{"time_shift_ms": 50, "encoder_head_dim": 16, "encoder_moe": "top_k", "encoder_moe_every": 2, "encoder_expert_mlp_ratio": 0.5, "encoder_experts_per_token": 2, "encoder_shared_expert": false, "tokenizer": "word", "vocab_size": 56, "fusion_encoder_width": 320, "fusion_encoder_mlp_ratio": 2, "fusion_encoder_fused_qkv": true, "fusion_encoder_inner_norm": false, "optimizer": "soap", "max_steps": 7300}
Rows from block 13 of the audio encoder of a small audio-text matching model, named by matrix and row number. Rows with one number within an expert belong to one neuron, the router's apart. Each number is 200 + 30 x the weight over its row's rms, rounded and kept within 0 to 999. All counts start at 0.
Before each expert's rows are labels from the 100 clips, of 14976, where the router gives the expert most weight on average: "responds to" is what is common among them. Only what is clearly more common there than usual is listed. The data: synthesized solo parts of chorales (CocoChorales).
# router: router (encoder.blocks.13.mlp.router.weight, 8x128, trained with AdamW), inputs 0-127
# up: expert up (encoder.blocks.13.mlp.up, 8x64x128), inputs 0-127
# down: expert down (encoder.blocks.13.mlp.down, 8x128x64, transposed), outputs 0-127

# expert 2
responds to: trombone; note G4; note G#4; note F4
router.2,219,183,200,131,206,231,143,186,205,211,212,215,187,220,145,217,164,192,217,170,169,164,247,217,171,155,236,207,172,226,204,157,205,211,147,231,229,217,225,210,199,213,202,266,246,166,219,200,237,135,230,153,178,231,192,203,228,211,178,197,169,182,234,218,161,177,219,179,145,175,246,230,188,205,175,243,208,132,171,167,210,196,200,195,220,230,239,169,230,185,170,262,138,192,183,174,210,249,175,179,192,236,201,211,177,203,200,176,177,164,195,146,176,218,226,202,166,190,154,180,235,193,152,157,220,211,227,162
up.3,164,278,184,179,163,213,199,172,224,174,201,228,275,228,202,215,193,201,207,142,210,200,206,193,220,193,183,161,192,174,251,256,173,192,208,201,174,209,189,194,230,189,152,182,234,179,225,208,213,174,187,192,213,181,175,189,244,253,172,209,225,182,208,269,219,225,205,176,225,214,207,208,210,187,189,147,204,227,149,178,187,216,199,196,248,188,151,157,226,217,239,232,199,156,150,228,242,214,209,198,206,239,263,127,195,188,186,248,229,173,158,177,214,152,179,169,262,208,191,190,179,244,237,149,219,243,174,186
down.3,213,198,115,166,207,131,224,237,183,179,231,214,171,234,183,174,158,202,243,197,230,237,189,244,216,243,230,232,182,223,225,175,217,182,195,162,208,165,223,190,225,219,179,245,172,187,244,150,185,181,232,216,228,155,169,201,160,151,247,249,191,190,190,225,178,191,169,240,155,199,200,174,198,209,150,188,215,247,188,184,177,203,215,181,202,196,201,181,150,141,161,237,185,200,196,208,234,269,214,167,175,173,183,209,238,192,198,202,196,219,195,210,152,216,246,166,179,148,231,186,240,151,131,188,201,204,191,169
up.4,176,226,209,196,186,148,198,153,168,232,182,230,188,142,179,180,215,215,191,209,239,193,191,197,208,200,187,186,153,228,188,164,175,190,206,225,198,229,142,197,211,194,207,169,215,202,194,173,180,191,240,208,233,192,222,183,153,163,190,187,223,143,165,259,220,144,235,205,204,215,190,192,200,191,156,109,238,207,158,220,193,264,213,184,168,189,147,182,176,162,161,232,243,237,188,214,171,154,129,185,225,170,203,216,204,218,235,263,132,238,165,165,184,207,185,205,181,185,197,242,152,236,177,218,208,183,197,161
down.4,218,206,205,196,198,221,156,186,162,167,212,164,228,229,227,195,201,214,216,217,201,203,116,243,196,190,180,209,228,165,248,196,182,170,150,208,184,155,197,176,207,132,176,220,181,216,175,281,215,231,209,243,190,129,222,183,211,190,177,224,189,185,229,230,134,180,212,164,198,258,225,130,187,200,193,252,234,173,168,209,210,204,210,204,228,155,194,210,225,229,208,160,145,194,216,194,215,204,205,219,220,202,218,236,216,195,158,120,251,195,194,181,141,241,193,187,188,217,193,184,234,211,261,156,200,183,176,203

# expert 4
responds to: note G5; note A5; trumpet
router.4,237,196,158,203,152,158,203,193,189,189,261,205,167,239,166,242,170,180,184,178,163,159,206,214,207,206,202,183,191,222,174,190,206,213,222,201,246,198,201,196,159,218,244,236,232,203,217,201,176,225,172,197,249,162,167,236,222,184,196,198,186,223,203,199,138,215,170,198,239,182,170,197,188,211,147,242,206,210,203,218,194,158,159,244,267,217,219,184,225,135,253,210,170,224,125,204,148,283,200,232,198,216,206,163,229,235,172,198,131,206,197,222,202,193,254,194,162,174,228,182,239,194,224,211,246,245,185,214
up.9,179,208,217,177,226,223,136,198,204,237,192,188,184,168,190,209,189,182,180,186,198,208,150,169,209,197,202,221,267,247,239,213,205,232,181,229,225,230,194,238,118,217,208,148,170,162,223,200,208,206,221,245,222,196,167,201,227,198,177,226,202,190,204,230,215,157,197,206,210,177,270,237,234,202,218,183,146,229,191,172,204,174,137,219,175,243,197,176,152,183,168,183,225,296,208,223,208,205,242,220,219,111,249,202,245,196,216,183,183,248,209,190,219,195,159,245,249,202,187,192,189,211,216,160,210,227,163,204
down.9,198,179,155,227,205,226,225,210,180,158,211,191,223,234,215,226,191,206,195,266,169,248,208,176,179,207,225,173,184,219,157,238,240,190,251,205,268,221,179,207,205,137,221,180,157,200,201,209,211,163,156,219,213,217,209,143,215,170,163,234,175,189,186,230,209,215,154,264,151,154,184,203,216,187,162,168,186,173,212,276,178,213,195,210,127,174,153,210,201,210,178,176,243,213,230,235,152,220,177,185,161,200,187,164,187,254,214,165,236,209,197,197,192,209,136,218,189,183,219,171,226,200,222,202,153,194,140,227
up.10,199,203,216,225,175,202,197,226,206,153,201,184,184,212,227,226,156,188,202,186,195,164,180,190,240,224,202,202,194,205,233,212,157,200,212,177,176,244,162,224,225,181,153,260,233,161,235,196,233,278,187,265,203,217,240,283,196,158,206,202,184,167,210,220,180,168,167,219,156,179,216,178,231,235,250,149,208,185,197,214,207,159,176,243,186,196,231,268,167,189,183,194,265,169,188,179,235,220,119,151,162,230,139,201,198,218,209,213,207,232,176,206,190,157,205,190,215,199,218,188,209,208,213,207,149,177,202,143
down.10,164,172,155,247,258,203,125,236,156,174,171,226,206,226,193,150,213,191,199,206,129,221,252,226,202,182,184,178,238,197,212,180,214,200,209,230,219,227,231,165,170,228,213,162,219,170,187,160,146,187,223,195,167,197,234,204,215,227,203,203,217,198,213,224,227,246,179,195,165,253,199,221,201,188,239,242,156,249,225,191,197,237,173,215,189,177,219,192,206,187,231,203,207,167,181,199,179,182,257,249,253,223,157,214,243,171,244,231,184,261,188,132,170,268,155,208,221,198,210,217,204,166,181,183,218,201,177,175

# expert 1
responds to: note A#4; note B4; violin; note G#4
router.1,240,219,169,186,163,239,164,253,248,186,246,240,174,223,219,240,199,227,137,191,187,204,242,229,223,177,225,205,175,218,196,209,195,125,158,183,134,168,196,199,204,208,143,165,206,189,205,219,146,236,185,198,227,180,209,229,219,259,215,177,202,244,200,196,173,179,169,206,218,217,222,217,212,236,191,231,241,218,155,178,192,185,198,158,220,212,199,186,200,181,185,220,174,155,163,276,204,155,158,212,190,202,165,214,217,192,186,283,159,189,166,219,199,232,197,187,216,178,192,167,199,197,185,131,147,153,178,204
up.9,254,183,200,203,135,134,187,175,156,201,188,158,207,234,208,248,207,210,250,218,183,173,204,215,183,198,163,231,175,190,163,221,205,195,159,152,185,248,180,211,256,189,185,183,198,232,209,185,170,157,200,187,162,194,216,202,160,203,163,230,245,219,135,207,234,178,218,206,237,152,224,165,160,203,193,213,185,260,173,204,172,148,225,246,200,153,181,197,175,177,213,194,234,223,251,195,207,111,216,228,196,188,178,192,177,164,237,177,210,198,233,156,167,215,198,211,222,159,207,207,225,157,242,179,174,213,259,170
down.9,170,243,193,184,184,236,159,218,235,253,206,221,127,163,194,209,147,237,174,201,207,225,172,252,214,204,158,196,206,220,163,172,222,241,213,165,161,239,145,191,202,239,205,201,195,134,208,194,203,174,175,223,179,197,226,206,219,168,173,220,193,154,239,161,200,181,179,253,184,193,209,230,205,211,191,186,222,200,199,170,124,157,195,197,179,225,177,228,232,178,160,214,174,190,212,230,216,206,241,159,225,223,133,254,189,156,214,172,203,171,190,278,226,187,211,173,220,212,163,182,210,163,164,227,161,137,197,176
up.10,200,194,170,172,225,225,191,221,173,235,198,227,195,177,149,199,239,190,182,226,224,218,235,204,206,191,185,219,184,227,195,149,251,228,200,173,163,235,174,210,160,195,304,189,254,247,109,177,223,172,176,218,211,193,208,187,215,191,182,188,239,264,175,177,198,225,215,184,219,198,213,176,172,232,207,237,174,115,165,145,170,208,212,126,184,160,224,215,188,168,196,152,191,163,218,178,180,208,206,195,207,229,210,194,183,250,221,200,217,214,236,212,234,222,196,217,171,226,158,185,211,195,222,259,245,208,179,235
down.10,233,152,214,220,241,250,217,144,230,173,216,192,281,180,173,198,168,163,165,149,221,203,156,221,255,185,230,203,169,171,157,261,171,255,204,217,185,214,197,198,259,181,126,197,203,188,211,230,229,209,211,196,176,182,165,195,138,199,184,189,244,181,230,258,212,180,208,193,218,201,173,210,200,149,216,208,234,167,232,222,233,182,228,206,175,205,213,229,219,162,207,220,149,247,208,232,211,241,158,195,224,196,138,208,207,211,220,167,167,158,219,199,175,175,192,182,203,187,217,195,217,251,252,169,191,213,222,164

# expert 7
responds to: note D4; clarinet; note F5; note C4
router.7,203,233,209,169,195,173,181,215,187,199,249,218,242,247,163,246,201,189,161,204,163,215,214,222,226,189,199,199,178,212,208,218,244,177,191,170,159,155,229,213,164,192,171,266,211,170,195,184,180,193,186,181,246,176,104,241,173,229,209,177,204,260,228,233,227,217,168,206,186,204,207,224,199,175,170,248,191,205,180,134,240,186,182,243,193,195,239,208,263,182,244,172,175,198,206,245,164,213,192,146,225,247,139,144,200,164,193,205,197,222,195,195,222,207,165,263,229,163,203,200,179,229,173,202,155,206,194,151
up.6,164,157,237,253,207,192,194,200,178,219,206,220,195,209,176,160,166,176,251,210,220,183,157,213,196,190,231,216,191,163,168,224,209,225,189,232,150,190,197,241,152,192,230,191,223,237,233,212,227,150,171,229,235,192,181,181,225,230,256,234,146,206,157,287,212,188,199,188,194,183,186,172,210,231,204,181,164,213,159,177,208,140,187,226,240,172,185,236,213,234,219,197,180,257,265,124,200,200,160,200,204,251,235,200,194,156,170,164,194,160,202,165,202,206,193,170,196,221,200,157,194,184,223,253,188,246,222,246
down.6,200,188,206,229,156,210,190,222,219,179,208,139,181,164,164,155,194,244,211,176,178,256,206,198,212,173,224,226,181,240,243,191,214,204,220,203,203,215,266,178,212,207,149,213,192,221,218,160,216,188,247,150,167,259,194,209,162,175,213,182,243,170,182,190,252,168,180,230,153,169,200,247,209,241,246,216,246,190,172,145,207,221,212,200,212,239,217,150,221,216,237,167,154,208,187,220,227,232,259,188,161,206,198,241,185,244,180,221,187,200,274,213,183,134,188,182,225,187,270,211,212,228,202,219,216,232,216,199
up.7,197,182,182,276,254,192,219,178,174,232,232,199,156,185,169,186,199,207,217,234,206,111,197,156,235,232,194,221,196,212,156,178,201,209,190,213,213,193,204,190,187,189,197,149,232,222,186,192,210,194,230,187,194,157,222,249,228,223,199,197,227,223,184,223,169,192,251,249,265,171,201,157,165,165,211,179,242,150,233,183,242,185,232,180,154,224,199,223,140,241,186,231,236,162,153,233,166,212,154,237,217,161,191,149,192,164,190,188,223,169,189,159,171,161,162,258,211,168,233,196,179,191,215,176,185,182,197,166
down.7,260,238,187,150,189,262,225,210,193,155,159,209,207,223,203,201,163,195,194,260,154,235,179,203,214,199,132,188,205,231,224,208,187,175,207,164,172,239,191,185,188,182,207,227,227,219,196,195,239,253,218,183,163,149,147,179,175,193,213,214,195,179,237,125,229,207,224,207,197,245,167,252,163,187,144,200,209,158,232,197,177,213,137,250,236,174,202,195,242,202,231,221,208,221,217,209,209,187,234,204,192,218,213,232,183,148,233,154,152,221,190,256,266,245,200,199,215,207,200,189,189,221,195,233,154,227,175,211

# expert 5
responds to: note C5; note D5; trumpet; oboe
router.5,229,199,216,163,167,201,180,172,178,214,233,217,177,198,156,230,198,230,181,160,178,168,193,221,205,151,173,177,169,215,247,196,205,167,187,192,200,171,189,215,146,212,178,200,241,226,199,249,163,215,165,154,227,196,217,223,258,218,218,183,169,221,199,228,194,182,191,216,196,176,193,241,223,248,170,223,225,249,160,137,231,153,168,176,219,251,204,165,200,225,231,175,176,190,185,179,192,252,204,250,231,223,228,163,216,220,162,251,127,172,182,167,208,201,199,179,157,148,204,162,215,138,159,120,215,221,212,216
up.3,283,217,182,236,160,204,192,225,247,208,232,207,194,166,215,182,173,164,211,211,239,193,196,212,209,188,257,174,194,191,214,203,146,185,182,206,196,186,165,199,200,189,175,245,203,246,208,174,215,214,229,145,185,205,162,167,162,224,180,183,187,191,259,261,101,165,219,177,189,202,195,171,205,226,203,213,157,227,147,200,209,193,163,199,187,193,189,232,202,208,217,188,233,185,227,206,247,199,223,201,187,163,102,151,217,178,185,260,231,177,141,214,240,201,174,173,216,211,230,247,183,161,211,224,228,164,170,214
down.3,150,181,142,209,196,210,250,166,183,199,167,174,157,213,188,194,210,247,218,243,197,206,171,219,167,219,194,240,230,251,192,182,242,222,205,200,227,221,169,190,188,259,182,198,176,213,194,184,200,201,238,165,221,225,195,170,205,177,211,207,202,240,228,206,191,210,191,206,192,283,220,153,258,164,215,155,168,195,213,179,236,149,236,187,217,246,232,187,196,212,242,250,140,195,206,205,192,225,173,103,217,167,221,225,266,191,179,161,223,232,203,199,218,160,174,160,246,163,197,232,189,217,212,187,159,253,198,210
up.4,231,224,200,219,183,175,194,211,213,203,226,164,212,183,205,177,221,189,156,245,197,208,217,197,206,267,178,196,216,165,218,156,254,214,183,251,184,234,224,165,154,222,166,150,186,204,187,186,198,217,220,175,226,213,166,193,218,168,166,152,207,132,179,182,267,254,240,221,235,194,226,237,215,130,258,173,227,179,188,200,180,189,166,230,172,152,196,174,245,218,194,170,206,186,182,195,183,199,157,186,196,131,177,188,195,178,258,164,185,210,133,234,191,216,231,199,165,213,216,230,160,130,222,158,205,176,209,183
down.4,196,183,228,219,155,197,193,174,139,245,181,183,216,170,201,186,213,164,203,159,194,229,218,252,228,173,204,178,161,230,149,215,175,155,155,186,207,171,182,262,196,223,219,229,184,206,227,245,220,221,232,187,243,176,184,194,168,223,212,220,184,194,292,159,181,144,239,213,160,223,199,156,230,216,189,228,193,151,214,205,252,179,244,186,211,207,203,215,230,216,226,236,226,142,218,178,236,208,200,185,163,255,204,194,127,196,225,233,214,242,221,224,169,202,228,253,263,174,204,189,225,190,186,232,223,167,186,202

# expert 3
responds to: tuba; note G#3; note A3; note A#3
router.3,182,216,203,238,193,155,148,191,156,203,261,203,186,215,162,186,184,179,184,185,158,162,208,165,129,170,252,245,179,261,195,191,217,166,135,166,204,173,200,200,185,185,206,192,206,196,208,208,179,207,241,148,223,189,194,273,208,193,202,179,181,182,242,193,144,211,130,146,156,215,226,151,214,195,175,243,241,253,157,183,194,156,219,188,200,228,205,194,178,162,241,230,191,176,203,211,199,218,194,236,199,205,201,163,221,194,207,236,167,217,181,221,179,153,243,235,127,207,180,175,201,241,196,168,208,230,179,194
up.0,191,165,193,192,186,247,177,192,147,198,218,279,238,220,206,211,203,180,186,184,242,244,151,217,213,251,199,204,212,248,194,166,210,211,151,197,296,161,179,188,230,222,165,211,203,148,210,157,241,154,198,191,167,198,227,221,187,203,200,183,245,215,208,136,214,174,214,132,230,199,193,243,193,163,181,183,201,176,226,165,231,175,182,210,230,191,178,199,173,219,176,214,205,164,207,225,194,205,179,173,209,188,250,184,226,139,174,231,241,256,189,263,174,217,223,201,192,220,196,230,235,222,203,173,268,215,201,236
down.0,180,143,198,206,156,216,168,192,216,189,229,167,176,166,210,197,188,196,296,267,181,173,235,181,217,168,171,178,175,242,225,251,181,221,258,211,194,224,183,190,212,170,204,229,167,194,214,222,189,180,215,205,206,253,158,189,247,212,216,265,221,220,213,258,210,199,147,204,203,179,134,200,235,181,201,244,182,165,228,200,205,262,187,223,188,193,266,150,193,176,196,161,201,168,229,195,182,186,185,222,173,189,205,234,200,235,172,210,207,189,232,173,285,187,251,190,214,190,218,186,186,205,191,215,139,181,181,165
up.1,205,195,186,137,217,181,191,255,214,154,109,188,205,183,178,184,239,177,190,225,221,164,233,168,209,183,221,231,234,195,275,246,206,215,192,172,245,253,226,217,180,208,134,173,189,192,212,190,177,207,160,188,206,212,207,171,208,215,159,168,225,229,174,200,151,246,111,241,229,179,171,249,187,181,212,195,234,167,199,158,239,177,185,233,214,170,210,220,223,160,182,211,196,195,175,221,195,177,214,204,209,219,238,210,178,203,146,197,200,149,218,240,253,170,232,182,210,267,203,209,216,197,195,229,181,189,213,153
down.1,206,210,195,173,242,204,212,243,221,239,267,192,206,173,154,213,187,197,175,230,189,220,171,194,221,218,129,214,167,167,201,187,217,179,220,152,157,185,154,233,250,166,235,278,224,190,153,218,235,198,225,200,176,229,211,238,222,184,188,243,208,158,247,238,206,147,187,197,230,207,194,160,179,196,159,234,176,252,141,200,160,223,263,181,255,197,189,193,206,164,173,191,229,160,165,261,200,229,183,225,153,196,191,182,188,177,195,222,174,220,190,215,178,167,232,196,209,191,200,197,212,172,165,177,235,164,257,179

# expert 6
responds to: note G5; note F5; note D5; flute
router.6,207,229,227,167,172,153,174,243,203,237,233,183,197,195,168,181,221,152,248,145,175,199,193,191,173,176,245,206,174,223,194,184,243,218,178,149,186,254,183,176,171,212,198,264,199,178,201,183,97,229,200,189,240,179,218,270,249,234,191,192,154,256,214,183,186,215,181,201,224,155,186,226,228,213,243,232,216,184,123,155,192,226,195,224,211,238,223,223,169,188,226,161,220,181,224,212,154,186,203,163,181,243,174,218,164,208,192,212,184,165,225,171,237,205,198,206,203,197,177,185,239,174,182,201,176,157,177,161
up.7,138,167,202,246,219,207,251,200,152,203,187,159,213,242,196,166,201,227,237,175,215,246,200,210,182,188,195,209,224,228,249,218,186,139,225,201,253,244,139,200,206,197,197,236,164,178,157,218,199,231,197,185,234,209,198,234,215,207,199,175,236,228,173,201,205,207,248,200,157,223,220,201,163,165,239,183,203,241,193,134,233,201,243,182,254,189,185,166,234,174,197,222,173,247,207,160,235,192,230,190,209,245,186,188,155,183,220,217,181,177,209,202,132,146,195,118,191,203,246,217,223,205,232,152,238,203,171,177
down.7,249,190,184,218,188,193,149,252,251,190,214,186,167,191,146,200,207,230,236,202,182,207,171,241,221,208,251,202,222,247,167,204,230,192,202,206,232,145,190,199,219,195,279,179,122,175,190,227,186,195,226,177,204,214,226,154,168,265,224,184,189,187,182,185,234,203,216,168,229,198,228,212,230,195,209,210,166,148,220,267,165,197,192,225,237,161,149,202,211,283,204,169,241,169,237,209,210,200,209,155,201,222,235,160,270,174,203,197,198,229,237,185,235,213,195,226,211,166,216,225,190,173,207,234,231,216,236,220
up.8,178,229,153,206,269,211,206,229,185,201,230,232,212,194,177,263,157,206,242,203,188,190,168,198,246,191,230,186,200,247,202,221,185,189,215,196,200,160,142,209,146,161,244,248,207,173,180,192,182,159,209,209,195,241,206,199,198,192,243,194,218,158,195,211,184,195,263,180,196,222,195,249,190,151,187,250,223,211,204,158,158,133,188,168,118,209,215,209,192,234,175,187,196,213,242,176,194,199,196,179,229,165,175,126,139,191,171,204,163,188,156,191,195,190,170,226,177,281,184,194,195,231,212,199,170,237,231,199
down.8,215,159,195,153,147,161,217,164,164,218,209,151,231,220,163,106,223,259,197,185,188,203,194,253,226,208,205,218,177,202,231,202,209,209,179,221,205,258,188,208,204,203,208,188,180,241,222,172,233,174,216,243,205,176,196,134,158,177,206,210,158,161,191,144,192,237,143,217,184,163,217,212,188,259,232,171,196,170,192,190,251,254,193,207,246,201,216,182,185,165,230,184,183,174,215,224,123,201,234,214,220,219,196,231,248,170,179,155,245,220,172,168,166,158,187,237,187,205,211,203,186,196,194,194,208,160,179,163

# expert 0
responds to: trumpet; note D5; note E5; note F5
router.0,245,177,202,158,148,195,194,198,190,225,189,200,211,214,178,179,184,213,131,156,161,132,241,224,197,160,197,234,183,216,192,155,192,155,191,211,188,189,158,167,192,263,180,225,213,233,187,247,155,232,163,171,233,183,177,198,231,223,185,190,161,242,177,210,171,194,207,157,195,193,218,207,192,219,178,172,223,217,192,163,194,217,152,177,177,224,203,177,233,135,239,177,187,155,185,233,202,187,151,139,211,228,246,183,227,239,246,193,181,152,214,201,226,156,216,224,193,167,190,221,204,255,119,150,199,203,207,232
up.9,228,246,198,223,194,180,214,238,191,149,223,203,247,202,234,177,215,267,198,194,260,172,202,183,202,192,242,212,202,216,232,224,209,223,204,199,234,241,269,214,188,194,182,229,231,206,206,181,207,162,239,245,139,222,195,116,206,235,192,219,228,182,138,204,173,179,211,158,189,234,229,210,191,147,200,170,186,230,240,210,226,208,186,208,179,185,209,162,240,197,237,212,258,184,202,207,206,208,222,218,144,215,210,177,242,188,140,153,161,201,165,183,111,157,209,213,175,202,159,211,200,205,197,145,170,186,193,234
down.9,229,188,182,195,197,227,162,189,211,213,243,216,187,196,202,219,211,253,204,228,224,194,177,234,185,239,163,244,176,214,175,226,230,156,262,223,198,179,170,230,162,241,228,145,171,220,219,239,153,185,219,208,218,190,205,232,173,158,180,243,228,208,257,240,183,256,194,208,204,240,183,168,195,218,175,228,189,152,163,222,208,211,235,146,189,209,225,214,201,148,183,191,152,215,164,191,154,128,222,230,191,155,155,177,175,220,251,218,268,211,202,201,268,254,206,189,210,239,193,198,175,186,169,195,168,235,218,220
up.10,222,194,178,216,153,225,252,210,179,214,221,203,192,194,245,173,220,172,219,185,213,182,185,175,213,231,202,174,190,255,259,213,195,205,164,174,181,240,169,168,233,237,204,194,222,224,192,261,197,219,209,144,201,155,200,253,243,186,193,161,231,226,217,173,270,174,212,204,205,223,227,205,198,226,206,222,228,211,183,220,184,205,156,212,158,217,208,212,172,224,205,216,250,269,242,234,170,266,142,168,115,175,233,206,201,166,197,155,256,181,177,174,205,183,203,195,196,221,196,229,154,160,245,228,176,248,175,209
down.10,189,163,235,207,220,248,160,158,200,164,208,203,198,193,162,176,176,254,200,186,197,165,210,193,190,160,202,207,278,172,176,262,191,120,155,264,214,162,200,192,135,208,181,147,201,185,173,193,191,228,232,264,227,211,181,200,198,230,241,232,229,179,202,232,160,234,207,198,236,202,189,196,213,195,189,216,179,203,198,237,157,227,206,213,237,182,186,225,226,169,193,173,164,216,257,210,211,231,135,165,228,213,156,163,154,189,212,147,175,206,173,180,239,213,227,195,187,149,152,189,217,216,218,153,230,199,209,185